A small rotation predictor, trained from scratch.
Model: arch vit, activation gelu.
Training: soap at rate 0.0026, batches of 256.
Data: trained on photos of plants, animals and fungi (iNaturalist), 77898 training examples, 100.9 epochs.
Rows from block 3 of a small rotation predictor, named by matrix and row number. Rows with one number belong to one neuron. Each number is 200 + 20 x the weight over its row's rms, rounded and kept within 0 to 999. All counts start at 0.
After each neuron's rows are labels from the 100 images, of 14848, where the neuron reaches its highest value: "responds to" is what is common among them. Only what is clearly more common there than usual is listed. The data: photos of plants, animals and fungi (iNaturalist). In brackets: how many of the 100.
# fc1: MLP up (model.blocks.3.mlp.fc1.weight, 1024x256), inputs 128-255
# fc2: MLP down (model.blocks.3.mlp.fc2.weight, 256x1024, transposed), outputs 128-255

fc1.172,220,168,184,233,194,173,187,188,229,205,229,197,227,194,209,218,202,221,198,223,198,170,188,192,179,209,205,214,151,208,178,197,189,237,202,217,181,217,218,198,209,174,188,209,230,234,136,183,212,201,204,196,179,203,222,234,202,171,210,221,181,207,201,211,195,197,242,222,203,178,232,182,190,250,171,167,237,169,177,220,206,190,187,204,201,147,213,213,206,221,200,171,225,187,210,180,215,196,182,176,156,218,195,205,187,172,182,213,230,179,181,218,191,158,189,231,237,210,185,198,211,209,218,179,177,187,211,202
fc2.172,186,176,204,195,242,162,185,225,180,199,167,176,210,194,233,203,222,190,190,203,183,213,200,207,248,223,190,215,175,192,220,176,213,175,172,203,196,205,213,184,198,204,236,217,181,195,234,203,206,184,191,192,219,206,198,193,205,188,219,223,222,170,202,234,201,202,197,185,215,171,213,178,217,193,218,200,194,202,189,163,175,169,192,197,177,207,172,197,195,204,192,202,196,184,190,174,212,201,177,225,188,198,172,227,211,188,204,160,212,191,201,214,200,217,207,185,174,219,241,188,195,195,196,212,179,184,216,172
responds to: phylum Chordata (95); class Aves (93)

fc1.181,179,192,211,197,206,225,218,230,196,215,189,196,184,200,196,204,179,218,182,209,210,193,216,195,191,167,211,236,199,208,219,190,206,208,222,188,204,217,180,202,185,214,201,211,178,234,197,187,192,226,208,228,197,228,217,210,192,217,197,238,166,214,180,145,224,208,202,192,212,174,227,208,186,200,178,210,188,228,216,213,198,222,223,216,178,194,229,197,214,147,161,220,184,241,214,198,185,227,187,187,175,165,212,207,185,193,210,219,213,213,163,225,200,198,176,222,189,161,190,224,207,213,210,203,174,229,190,197
fc2.181,216,184,183,213,209,199,202,197,182,158,189,206,238,215,227,182,214,183,199,205,202,201,205,190,199,188,196,220,206,165,210,196,186,220,206,189,192,188,238,214,204,190,187,195,174,182,226,194,177,198,217,200,188,158,219,217,214,190,217,209,180,225,201,207,201,210,186,226,200,192,176,189,166,188,219,212,206,211,195,210,219,193,200,237,195,215,140,183,201,216,226,194,208,207,210,162,195,199,214,180,192,246,196,202,194,157,240,212,196,227,207,220,234,177,176,224,186,228,174,189,193,210,195,165,194,177,181,176
responds to: phylum Tracheophyta (31); kingdom Plantae (31); class Magnoliopsida (28)

fc1.688,198,198,170,218,234,209,154,152,188,187,167,203,200,241,205,200,176,206,209,231,225,212,206,251,190,192,190,187,194,173,176,201,227,221,193,220,192,200,172,199,212,193,184,168,197,192,243,187,194,196,206,190,185,193,195,190,231,183,192,199,215,223,196,163,190,187,211,235,162,208,199,199,207,211,223,221,157,237,192,225,201,200,198,193,208,229,194,232,214,206,180,213,194,222,223,192,181,221,209,221,208,189,208,191,194,189,159,210,214,200,212,173,185,213,218,187,219,173,190,199,186,219,196,212,199,187,222,198
fc2.688,223,231,235,199,211,220,226,196,185,199,170,190,198,187,212,201,214,198,233,194,199,181,183,200,199,198,170,190,196,154,202,199,218,211,209,184,182,240,242,225,220,223,174,178,198,202,175,222,180,242,200,201,197,221,186,192,223,155,178,194,173,200,206,246,178,204,144,202,194,217,206,210,213,199,188,188,186,204,179,185,177,192,162,148,180,198,212,203,158,226,205,191,216,163,156,223,163,217,209,186,201,199,200,204,193,220,172,220,175,177,231,185,193,186,156,206,178,201,195,210,204,243,204,156,225,214,226,181
responds to: phylum Chordata (93); class Aves (88); order Anseriformes (25); family: Anatidae (25)

fc1.445,194,205,177,224,240,206,200,200,187,193,244,201,188,194,188,206,180,220,177,205,188,225,237,223,192,194,164,202,214,186,160,220,192,189,189,209,209,201,210,213,196,210,208,214,202,194,191,216,220,188,250,204,219,172,196,199,175,199,163,196,190,213,175,194,141,193,221,187,213,189,180,201,171,209,224,207,206,186,193,204,227,206,180,185,216,230,212,204,233,178,201,198,179,182,219,197,197,232,210,240,215,200,234,186,185,167,208,185,232,210,173,183,209,174,227,202,180,215,222,192,225,211,211,210,220,191,168,178
fc2.445,215,187,184,201,171,203,215,203,212,211,207,206,170,200,192,183,212,178,221,200,192,220,227,220,207,205,227,205,218,198,175,196,215,189,233,145,237,198,169,163,220,185,182,200,223,188,185,192,216,195,209,192,204,163,174,215,209,214,203,215,191,218,193,198,173,216,196,249,201,226,200,203,189,175,171,168,207,209,228,208,201,206,184,245,224,177,231,231,194,211,197,180,188,162,220,209,186,246,210,215,222,249,221,204,227,194,188,184,204,203,163,155,209,204,176,179,157,201,246,209,204,181,196,167,188,235,199,210
responds to: order Passeriformes (58)

fc1.418,219,197,170,196,154,191,184,210,210,241,158,175,190,183,210,183,224,181,246,235,179,198,161,201,189,193,171,216,211,172,178,183,196,183,149,170,223,187,170,200,215,172,220,206,234,183,247,220,210,196,223,207,189,227,202,207,219,201,199,165,179,186,192,216,217,222,176,210,212,214,214,194,161,181,196,222,199,216,178,183,198,232,189,218,203,203,202,229,209,190,198,209,228,182,191,186,205,171,194,199,219,227,207,190,210,210,225,197,171,193,189,201,231,217,179,231,192,195,203,172,196,192,228,185,198,211,191,180
fc2.418,239,230,202,190,195,200,214,218,198,195,219,251,209,234,192,191,195,198,205,161,204,195,184,214,209,247,213,195,188,204,171,186,195,170,196,204,204,173,204,245,221,195,215,153,201,202,191,224,191,189,169,157,199,193,180,192,204,177,194,242,205,218,206,197,206,208,250,221,211,208,228,217,207,243,230,215,195,196,194,211,228,208,211,206,223,224,185,202,220,205,199,218,191,210,189,197,190,184,211,212,195,209,218,215,166,180,208,198,215,215,227,181,178,159,240,210,172,173,212,164,210,209,209,196,200,164,219,193
responds to: class Insecta (75); phylum Arthropoda (75); order Lepidoptera (31)

fc1.419,183,193,226,213,200,191,194,200,198,178,218,162,166,221,206,195,232,177,181,189,201,189,185,215,214,207,207,186,179,217,204,227,174,202,219,171,197,193,221,191,195,176,197,220,181,195,195,184,213,199,168,228,205,199,186,208,204,250,193,202,192,230,206,170,189,206,218,163,193,174,219,209,220,198,174,210,207,214,218,187,204,212,202,219,187,199,233,188,215,249,188,195,212,196,208,233,178,208,160,196,165,189,191,222,222,243,240,178,175,208,204,220,216,217,175,220,207,202,224,188,199,193,201,224,200,223,177,207
fc2.419,214,181,189,190,181,163,172,193,197,207,187,188,219,233,177,221,181,224,231,157,182,186,244,196,182,202,180,197,229,235,193,217,160,190,197,205,188,179,212,216,204,224,214,167,208,186,190,223,211,177,217,181,209,231,231,182,198,212,172,203,191,214,198,179,207,216,167,223,184,204,212,200,179,207,226,180,186,223,207,196,185,225,171,169,187,244,203,178,181,198,197,208,239,243,174,214,218,190,195,194,212,242,220,210,212,196,229,217,206,194,192,222,210,145,200,189,176,191,218,186,193,195,209,196,211,193,209,193
responds to: phylum Chordata (94); class Aves (93)

fc1.237,204,193,230,186,204,198,191,188,167,188,209,233,208,215,217,173,239,200,176,211,196,229,182,211,184,184,248,205,195,190,237,177,204,238,226,197,182,200,169,193,190,231,221,218,225,200,194,186,220,179,208,202,208,208,219,195,220,212,205,193,240,225,167,184,212,204,185,173,199,158,230,218,237,203,197,188,181,197,211,182,181,217,208,176,216,187,229,197,240,178,203,184,195,183,194,205,206,171,214,178,205,186,219,223,187,221,187,235,195,160,190,237,216,202,165,219,187,210,201,182,216,172,181,209,187,185,197,208
fc2.237,197,191,216,218,248,214,195,176,207,206,183,209,218,186,227,194,233,200,237,186,197,211,189,203,240,190,221,202,196,167,189,212,241,219,194,167,241,185,215,197,164,189,202,180,202,187,226,166,195,178,178,229,199,216,207,194,193,199,195,192,206,202,175,195,201,171,202,231,213,182,172,198,208,239,199,192,175,220,232,210,223,200,202,194,195,213,212,185,218,234,204,221,192,181,208,182,231,193,180,187,166,217,199,219,218,201,193,189,243,222,216,182,205,194,195,200,216,212,200,217,189,199,180,194,209,163,160,193
responds to: phylum Tracheophyta (31); kingdom Plantae (31)

fc1.272,174,183,217,222,193,201,214,242,181,237,181,198,200,208,203,172,215,190,211,235,184,198,196,183,192,189,181,177,161,175,215,228,197,210,199,202,178,224,191,175,167,158,163,184,187,205,234,225,175,198,214,166,209,220,189,202,198,215,190,163,222,169,203,147,243,227,215,191,172,208,195,188,191,200,225,184,209,191,204,228,199,178,208,190,199,163,199,203,213,205,176,189,199,220,192,213,221,203,182,210,191,195,172,176,171,217,212,204,186,174,191,176,206,210,190,204,202,206,207,174,181,216,215,193,172,234,177,181
fc2.272,195,219,193,182,194,195,205,197,188,224,197,202,211,207,188,182,222,197,193,189,201,199,179,222,167,219,200,205,198,175,197,189,236,209,198,220,200,212,208,188,202,177,199,199,222,200,220,222,199,213,213,200,211,198,203,173,231,167,218,223,204,200,187,242,214,221,184,209,188,195,188,196,176,178,193,193,199,163,195,197,191,165,191,210,179,244,207,212,206,199,192,200,187,182,199,232,184,224,213,207,228,188,219,201,200,204,235,211,222,179,248,164,193,188,197,214,201,159,202,216,231,229,188,222,189,203,240,171
responds to: phylum Chordata (95); class Aves (93); order Anseriformes (36); family: Anatidae (36)

fc1.137,212,198,200,184,191,235,219,186,220,215,209,218,207,211,198,183,183,190,203,216,177,168,243,214,169,199,213,210,216,213,181,187,202,202,188,220,194,187,183,208,218,188,199,209,193,202,220,226,174,196,251,194,243,157,203,174,194,214,185,206,181,173,164,224,220,225,180,191,190,233,178,199,199,194,195,171,210,196,220,188,210,244,230,178,193,237,197,217,209,161,179,186,194,175,190,197,184,231,174,171,209,185,205,221,195,170,183,181,177,199,179,225,190,209,177,198,187,224,200,185,189,177,172,205,191,193,175,202
fc2.137,231,174,206,208,201,199,187,213,192,182,186,205,194,232,208,185,228,162,202,209,215,165,207,206,242,214,176,218,194,210,172,222,187,202,235,231,201,220,207,223,202,186,188,246,214,207,180,206,171,216,182,181,202,216,209,182,178,225,173,156,204,227,222,154,222,195,210,224,224,164,223,224,175,225,168,234,191,223,181,241,198,229,197,217,205,228,212,184,207,180,195,225,176,205,199,136,181,206,198,219,198,203,210,213,238,222,216,208,176,221,212,196,183,205,202,194,160,211,205,222,215,190,220,195,226,217,214,176
responds to: class Insecta (67); phylum Arthropoda (67)

fc1.54,212,218,214,202,226,226,156,193,175,197,215,212,212,242,214,201,206,177,183,209,178,211,223,175,200,219,205,195,173,193,193,228,204,216,194,211,201,177,182,175,174,177,197,179,190,194,205,217,203,204,201,181,213,205,167,202,172,208,209,202,199,202,163,213,243,196,203,202,190,209,189,219,201,198,208,206,222,208,203,189,178,247,191,183,207,189,191,204,197,233,211,191,196,183,197,213,198,184,155,176,199,194,161,212,174,163,208,177,182,177,197,234,251,209,173,233,228,207,202,195,240,198,196,215,198,164,195,225
fc2.54,161,188,214,233,170,186,207,178,178,199,218,197,179,199,209,191,180,200,189,143,186,210,185,184,230,157,214,223,216,172,210,205,228,231,191,235,226,164,174,173,176,192,218,196,231,220,219,210,236,195,192,214,238,188,181,213,195,211,188,204,235,209,200,181,205,192,195,189,209,216,251,200,206,185,221,220,238,172,206,214,200,199,197,199,193,208,198,154,208,221,202,212,177,215,175,201,163,199,237,196,189,172,244,187,207,205,191,207,227,163,171,190,184,219,219,172,208,200,239,180,143,226,175,175,186,224,196,171
responds to: phylum Tracheophyta (27); kingdom Plantae (27)

fc1.90,154,254,214,189,243,216,181,196,190,194,183,202,214,191,223,184,171,208,190,189,211,200,220,163,202,184,222,188,199,188,225,194,203,188,194,186,183,215,153,185,174,172,200,203,196,214,239,219,171,197,200,221,182,221,237,235,182,163,171,188,225,195,208,206,228,217,219,190,163,195,189,229,220,194,190,177,195,171,221,227,223,197,170,231,214,195,229,188,240,195,222,230,184,196,219,201,209,208,196,200,200,202,223,199,201,219,183,185,208,186,227,176,170,231,183,214,216,193,231,189,234,215,203,220,227,188,211,195
fc2.90,199,187,171,188,232,185,207,206,202,205,218,171,222,232,218,199,211,177,194,214,235,234,213,193,193,157,174,234,195,206,233,192,202,189,177,193,218,196,155,172,176,166,200,187,201,203,202,177,221,180,194,217,192,200,198,195,253,230,193,213,216,205,195,216,196,151,198,208,233,232,202,206,196,223,172,195,172,214,197,195,183,226,190,221,168,185,224,210,236,198,190,167,222,226,213,180,223,219,238,199,176,238,231,201,185,195,157,226,183,204,214,216,235,223,171,187,230,223,170,168,195,180,219,198,198,178,183,209
responds to: phylum Tracheophyta (27); kingdom Plantae (27); class Magnoliopsida (25)

fc1.558,213,193,181,200,188,187,209,185,220,188,214,184,205,188,223,205,222,216,203,172,220,189,196,209,182,168,194,197,237,192,207,235,246,213,212,179,206,211,198,176,204,234,195,190,176,212,195,209,219,187,215,215,175,172,213,191,216,205,227,192,216,214,212,188,224,194,185,187,195,201,188,192,192,189,162,191,184,186,194,215,203,178,196,194,218,199,240,161,203,193,175,218,215,218,266,174,185,198,208,176,219,218,199,226,210,185,183,169,219,241,245,215,171,192,186,195,236,260,201,181,222,203,207,202,195,216,217,195
fc2.558,188,181,200,199,233,191,210,188,236,216,210,235,202,227,175,198,186,179,234,219,159,206,226,211,193,202,185,206,224,211,186,181,190,194,234,199,195,189,183,183,232,111,225,187,202,203,199,201,156,230,181,183,207,185,183,219,192,248,169,226,213,191,168,194,215,201,171,185,212,179,228,199,197,208,198,164,192,213,191,214,177,197,208,187,238,158,188,242,198,207,159,191,221,176,194,183,222,231,206,157,197,186,176,210,192,217,192,209,208,163,183,221,190,210,180,210,200,202,193,227,186,226,189,215,216,227,185,167
responds to: phylum Tracheophyta (25); kingdom Plantae (25)

fc1.428,188,206,176,197,214,182,200,197,200,172,213,192,225,174,177,197,187,186,206,208,195,187,213,177,245,237,186,228,211,197,194,188,185,186,171,197,229,158,186,188,209,212,202,173,219,192,202,222,184,180,218,222,208,165,233,208,197,204,223,203,215,184,221,171,222,191,225,215,181,177,195,187,185,169,216,192,244,199,179,196,188,215,178,162,184,235,234,195,198,141,212,221,162,198,191,215,189,237,229,161,217,197,209,205,200,176,236,216,195,254,181,229,202,249,205,203,185,210,203,195,177,188,217,179,184,201,232,193
fc2.428,175,167,206,189,174,193,200,226,196,217,225,144,212,215,209,194,251,193,222,166,221,171,212,228,217,201,194,190,196,224,219,232,190,205,235,215,204,222,226,196,214,220,175,199,176,227,180,170,210,161,221,190,194,197,200,190,209,245,202,199,197,225,228,200,212,209,210,213,210,181,191,229,187,180,225,198,176,201,175,221,235,180,225,215,220,182,196,183,206,212,191,210,195,231,217,185,200,233,186,181,213,195,152,214,186,228,186,210,239,210,195,174,214,192,203,195,153,232,184,186,168,190,200,197,192,186,216,194
responds to: phylum Tracheophyta (29); kingdom Plantae (29)

fc1.588,221,200,211,184,257,191,222,195,188,207,208,245,218,195,203,192,217,216,218,210,204,204,177,178,217,209,206,223,178,175,214,185,186,197,216,195,219,191,205,202,181,222,156,201,164,232,179,211,232,171,200,191,223,188,165,218,193,163,180,197,174,224,184,178,198,240,184,212,237,191,225,194,242,196,176,241,202,185,180,231,170,184,198,230,192,211,196,208,210,192,202,186,226,259,223,227,201,194,208,202,214,182,203,190,202,203,205,195,186,199,209,193,176,229,202,217,168,211,212,210,202,182,202,228,200,191,186,154
fc2.588,184,185,199,170,215,233,229,188,226,192,214,194,203,189,224,210,174,217,201,209,230,218,196,185,229,206,193,217,217,200,202,199,239,214,247,219,186,172,212,227,214,182,219,234,210,206,247,182,216,216,200,222,189,214,215,207,202,219,191,208,175,190,196,206,188,187,181,181,225,192,197,211,194,158,172,187,253,208,213,159,210,210,211,197,209,194,182,222,159,219,211,188,212,205,190,201,185,191,201,160,196,186,204,180,188,201,184,194,180,209,188,239,232,206,225,177,203,218,201,198,222,184,200,199,172,164,165,205
responds to: order Passeriformes (63)

fc1.620,173,182,223,211,171,195,218,211,199,165,180,195,196,174,206,206,242,235,182,209,176,199,195,169,200,177,188,204,211,198,164,181,175,183,187,162,213,190,200,210,201,194,207,168,209,246,191,165,146,212,195,187,214,216,212,175,193,204,198,182,214,186,203,213,188,178,224,185,175,189,216,179,208,160,191,175,225,183,206,186,235,240,214,209,192,189,199,200,202,179,254,171,222,205,209,214,184,226,184,216,200,226,192,197,182,224,183,191,197,168,190,183,195,197,215,185,182,233,171,201,213,162,203,190,212,170,212,184
fc2.620,225,226,208,215,186,201,226,207,224,216,161,193,238,237,201,244,210,197,206,196,187,254,193,201,207,203,230,205,169,181,198,204,161,193,213,164,176,218,205,183,204,199,260,186,184,175,197,195,177,200,192,170,179,222,205,179,168,194,196,234,210,194,202,173,233,191,206,186,205,205,197,222,209,184,207,236,219,154,179,203,188,172,188,191,231,218,192,205,232,211,208,163,195,213,210,234,196,217,148,175,224,199,191,202,255,193,203,245,191,198,190,204,189,207,221,172,190,204,197,198,224,159,188,218,224,222,192,217
responds to: kingdom Plantae (60); phylum Tracheophyta (60); class Magnoliopsida (48)

fc1.538,196,223,194,230,242,186,185,210,183,178,197,179,229,198,200,195,188,179,212,209,197,204,228,190,201,228,227,208,190,206,166,220,223,202,210,159,191,204,193,197,192,174,191,201,205,208,197,172,182,183,207,199,174,163,209,203,209,180,203,193,215,194,212,192,178,191,224,221,189,215,186,180,179,220,215,232,183,191,175,183,199,208,219,193,208,203,226,185,200,194,205,182,169,191,208,192,166,206,218,185,233,217,179,235,162,189,231,219,170,156,176,211,183,218,225,204,199,201,145,207,214,195,200,201,205,177,197,207
fc2.538,162,237,234,194,225,180,201,144,188,193,209,198,221,219,199,185,219,176,220,248,211,230,203,197,208,166,189,243,236,221,198,198,187,209,184,193,209,207,218,210,206,202,172,191,205,182,177,194,210,175,200,191,208,231,187,173,158,176,185,218,199,191,231,193,187,166,170,190,185,221,216,180,204,176,221,200,219,215,188,186,190,206,206,185,176,210,189,164,228,195,246,165,219,217,217,190,192,205,204,206,214,205,233,199,217,172,180,193,207,185,180,197,229,186,203,231,194,222,190,161,182,220,209,193,206,185,186,213
responds to: kingdom Plantae (38); phylum Tracheophyta (38); class Magnoliopsida (33)

fc1.578,179,224,210,207,216,191,177,186,234,206,184,171,196,185,186,176,182,171,164,202,202,242,215,213,168,233,201,211,220,209,212,163,210,197,241,198,180,205,222,185,177,228,224,164,188,202,194,143,192,225,202,236,187,206,202,211,194,204,203,190,232,176,203,171,191,179,214,142,200,192,197,205,185,183,192,183,221,190,208,187,179,199,218,202,197,184,204,178,198,246,180,222,232,169,210,197,171,198,202,246,186,180,252,210,190,247,204,189,217,184,197,222,199,214,184,206,159,211,206,209,219,193,218,229,166,179,203,203
fc2.578,229,185,203,161,204,191,163,202,248,228,190,228,218,163,178,188,192,196,198,209,231,204,210,224,204,195,236,194,236,194,212,215,163,211,248,164,215,193,148,215,185,182,209,189,201,193,191,231,193,245,204,220,196,218,216,234,198,166,205,185,200,188,230,240,183,208,186,182,202,210,190,227,201,193,190,218,197,231,182,197,198,196,185,218,215,201,220,195,176,202,190,169,187,206,183,247,197,221,241,180,193,201,241,234,207,195,223,188,218,210,193,196,213,210,186,210,176,214,245,166,216,218,219,210,173,164,199,177
responds to: phylum Tracheophyta (27); kingdom Plantae (27)

fc1.566,204,150,172,195,200,224,213,189,190,181,214,201,212,183,195,203,181,197,184,206,184,203,196,180,203,234,192,209,204,207,175,228,193,175,204,213,201,195,173,205,224,224,191,185,170,200,215,201,209,243,205,173,186,219,219,244,213,187,233,186,215,188,170,178,189,184,200,151,194,210,166,176,199,176,201,177,185,192,194,230,209,177,172,213,224,245,200,216,225,175,191,171,223,218,194,224,202,202,190,187,201,186,212,198,176,164,196,185,218,200,192,181,204,233,210,167,222,204,209,208,196,216,223,171,221,185,195,208
fc2.566,232,176,201,226,208,192,231,209,148,216,213,236,241,208,173,195,183,199,209,169,193,219,198,210,191,178,209,215,194,192,185,214,214,182,149,210,177,207,227,181,142,229,181,236,178,208,207,235,191,200,192,214,186,195,205,194,202,207,235,192,194,188,204,205,175,194,200,197,193,209,212,176,176,220,198,210,221,163,202,183,193,206,187,186,199,177,204,203,201,227,219,164,209,209,219,174,177,189,191,195,193,200,212,206,207,211,183,193,228,234,194,187,171,173,211,207,218,198,166,216,166,198,215,211,226,211,186,199
responds to: order Passeriformes (55)

fc1.595,224,200,203,145,203,195,221,184,226,173,161,194,203,192,196,173,211,208,211,201,207,206,166,216,177,185,206,222,194,220,191,206,144,206,169,224,203,223,212,178,203,168,158,185,191,201,165,187,224,189,207,227,180,191,183,190,227,225,184,169,199,180,194,201,251,219,230,211,194,176,158,201,172,232,194,225,204,207,205,207,187,170,165,206,191,202,222,180,229,224,191,183,202,229,227,225,211,204,193,155,204,215,238,183,188,211,197,171,203,195,192,200,199,177,180,210,254,202,191,204,165,156,204,188,227,201,212,236
fc2.595,213,199,204,221,190,211,227,207,211,220,205,208,214,173,177,181,180,172,230,185,195,188,219,244,189,217,203,199,168,202,189,209,176,208,232,177,205,166,245,195,205,172,219,196,202,186,194,209,198,182,187,169,199,140,194,212,224,210,218,224,224,181,203,207,209,220,198,185,198,219,208,198,176,190,163,196,213,189,187,171,223,163,200,215,181,245,201,166,235,156,206,194,204,169,214,192,212,217,201,170,246,202,189,173,173,218,221,238,190,173,191,211,225,208,219,197,233,195,170,217,167,152,189,228,196,166,179,190
responds to: order Passeriformes (58)

fc1.730,177,233,187,215,226,201,161,183,219,234,196,220,201,195,206,203,222,213,156,221,211,193,230,215,186,200,171,208,197,206,181,185,212,186,175,183,221,185,204,193,187,206,181,206,209,188,201,212,256,204,190,213,231,163,212,192,167,189,203,184,192,210,182,215,167,199,210,210,217,177,232,205,181,236,235,213,192,191,194,212,222,161,189,205,186,203,138,217,240,202,183,210,158,196,184,216,234,198,186,168,172,190,164,221,199,212,190,207,223,184,159,209,197,199,197,186,217,212,182,177,184,238,217,171,196,215,206,187
fc2.730,185,220,203,152,214,196,182,190,222,213,208,190,196,145,197,184,195,198,155,192,191,194,219,196,199,186,158,215,191,198,216,183,207,202,229,198,186,180,176,230,184,165,186,256,216,210,209,172,218,174,197,229,244,178,187,203,199,204,206,184,204,204,173,198,177,230,193,173,195,194,213,190,203,222,182,200,226,196,214,185,215,200,206,227,235,197,188,216,231,222,202,197,186,213,202,262,191,212,179,185,224,175,212,180,189,182,188,199,186,211,199,199,208,198,224,206,170,205,173,194,174,216,228,211,181,206,215,187
responds to: order Passeriformes (61)

fc1.50,197,223,210,167,200,197,202,200,224,186,185,189,237,234,202,196,173,210,173,226,190,240,208,199,213,195,181,225,197,218,187,211,221,222,180,212,198,215,173,202,224,186,184,222,227,191,181,214,214,221,206,221,200,206,205,192,215,171,186,155,204,202,168,204,177,180,198,199,169,221,212,210,233,206,230,187,206,218,164,227,205,214,190,216,194,181,204,218,190,205,155,186,191,239,177,222,246,214,201,198,216,230,189,209,206,197,207,227,171,181,202,213,214,170,178,234,198,186,191,184,177,168,191,180,234,210,180,162
fc2.50,257,206,167,197,187,229,173,222,234,192,213,165,246,216,181,167,199,197,166,212,197,204,165,158,181,160,192,189,213,179,220,239,190,189,186,208,218,166,191,213,194,237,210,226,197,205,231,210,184,209,207,189,187,221,213,203,175,187,191,193,223,217,204,220,225,205,213,210,226,218,187,216,193,210,214,191,182,200,220,207,194,188,212,201,192,202,195,224,194,204,222,185,208,198,205,202,182,210,227,186,230,230,177,213,216,177,182,207,208,172,229,169,197,188,228,194,205,221,196,181,188,152,228,188,150,176,196,172
responds to: order Passeriformes (62)

fc1.222,192,219,161,186,170,229,180,225,164,177,158,215,205,179,205,200,192,198,172,195,195,204,222,210,177,142,173,175,175,206,201,229,226,199,202,197,218,194,225,184,215,195,235,224,209,166,193,190,216,210,210,230,204,234,224,218,178,195,185,186,223,195,198,174,193,204,193,200,208,216,233,196,207,187,192,187,213,166,199,194,215,175,184,176,195,214,200,232,214,157,217,209,229,226,195,217,183,142,201,208,223,185,182,205,184,175,203,215,200,203,185,195,195,198,197,206,226,158,181,213,222,175,183,161,186,214,195,184
fc2.222,199,194,219,211,232,188,165,217,185,218,236,178,193,194,188,238,180,172,191,213,216,192,217,227,206,172,176,193,223,186,193,192,184,192,202,204,230,213,209,184,185,173,158,212,214,208,182,168,168,226,199,209,180,171,195,210,180,196,172,181,174,165,209,190,190,203,194,199,195,192,219,206,180,202,210,197,214,177,212,203,186,194,175,197,178,208,232,177,168,202,202,194,175,241,178,231,149,216,167,189,206,230,214,186,225,192,195,181,248,209,236,205,221,213,186,192,235,227,229,223,191,208,232,178,216,165,195,218
responds to: phylum Chordata (94); class Aves (92); order Passeriformes (53)

fc1.276,244,188,223,203,196,219,193,174,217,187,185,221,240,209,204,199,182,192,169,168,200,194,194,206,205,209,233,173,214,183,186,220,179,206,220,191,169,190,199,236,208,202,194,162,162,189,230,170,216,207,199,217,207,217,217,189,212,169,218,184,207,212,197,189,224,176,204,193,172,181,217,180,225,156,212,232,196,188,157,165,159,180,199,189,177,222,201,192,206,229,221,221,149,195,202,207,202,186,192,179,197,221,219,215,206,218,224,226,164,231,209,166,222,211,252,227,197,222,206,193,208,217,196,192,194,198,218,181
fc2.276,162,205,230,201,193,172,210,245,185,224,201,223,193,187,209,188,213,168,205,226,197,203,247,212,167,197,188,159,239,166,177,193,205,201,205,179,238,171,220,195,200,196,200,223,223,209,189,229,196,231,208,196,188,189,210,180,189,211,215,189,197,207,197,204,196,187,205,214,187,229,203,186,244,202,214,174,199,195,238,199,225,222,189,192,199,229,238,158,202,168,209,187,201,226,222,192,152,174,162,180,258,209,221,214,179,174,160,207,198,215,196,191,173,186,177,186,187,210,190,194,201,178,209,206,193,206,189,226
responds to: kingdom Plantae (79); phylum Tracheophyta (79); class Magnoliopsida (66)

fc1.370,185,213,210,200,145,196,189,219,200,167,215,197,192,226,187,218,212,198,205,212,211,215,184,218,177,198,213,228,200,164,181,225,184,209,198,171,177,206,206,132,211,188,213,201,226,200,199,200,226,195,218,226,179,208,177,187,196,198,166,191,205,212,175,197,218,164,228,235,188,160,223,168,190,145,180,229,179,180,230,156,214,206,207,164,200,158,218,175,198,214,224,227,195,220,198,213,213,218,185,210,186,176,217,263,209,242,203,184,179,179,202,169,188,188,207,191,206,221,204,221,205,229,182,197,185,245,165,191
fc2.370,190,170,205,165,174,218,223,191,172,211,215,219,199,197,226,205,160,218,215,199,215,190,198,218,230,236,177,177,219,191,195,210,190,203,184,183,182,207,196,198,181,169,238,213,193,197,195,197,199,182,205,196,222,210,215,198,210,201,200,202,200,200,227,168,201,211,212,212,199,184,230,172,224,204,162,191,215,190,209,190,197,216,208,196,195,225,216,206,215,192,188,203,194,147,202,176,230,179,157,196,208,196,215,206,194,192,225,184,184,195,219,193,179,174,163,173,221,226,183,195,212,214,197,196,251,189,216,177
responds to: phylum Chordata (94); class Aves (92)

fc1.331,194,221,207,180,208,151,192,175,201,236,203,200,230,225,190,194,186,192,198,155,202,232,215,234,223,187,198,212,190,233,238,229,169,196,210,200,188,208,180,198,192,218,236,227,198,203,205,238,167,198,200,204,183,220,174,190,189,173,194,202,193,189,174,171,212,193,182,242,194,241,214,184,172,208,205,201,175,216,201,223,196,200,211,171,194,186,204,215,182,205,183,224,199,219,207,223,189,211,213,215,204,210,185,209,212,177,204,200,182,196,181,185,164,204,152,186,205,179,177,224,215,211,200,206,162,187,164,167
fc2.331,196,215,207,184,201,214,163,174,196,210,214,134,195,179,178,199,216,225,220,168,191,212,201,204,188,195,155,211,197,204,196,205,174,203,199,221,204,201,187,211,162,176,226,208,211,202,212,211,210,196,213,220,197,178,198,236,199,204,216,194,183,191,234,188,201,206,159,214,209,169,174,193,195,172,172,212,203,209,158,180,208,225,175,192,149,189,209,211,180,229,226,198,208,177,217,239,194,183,199,197,214,193,186,181,169,200,184,190,190,200,230,198,220,188,197,216,229,187,204,160,228,196,184,185,218,196,187,197
responds to: phylum Chordata (93); class Aves (92); order Passeriformes (76)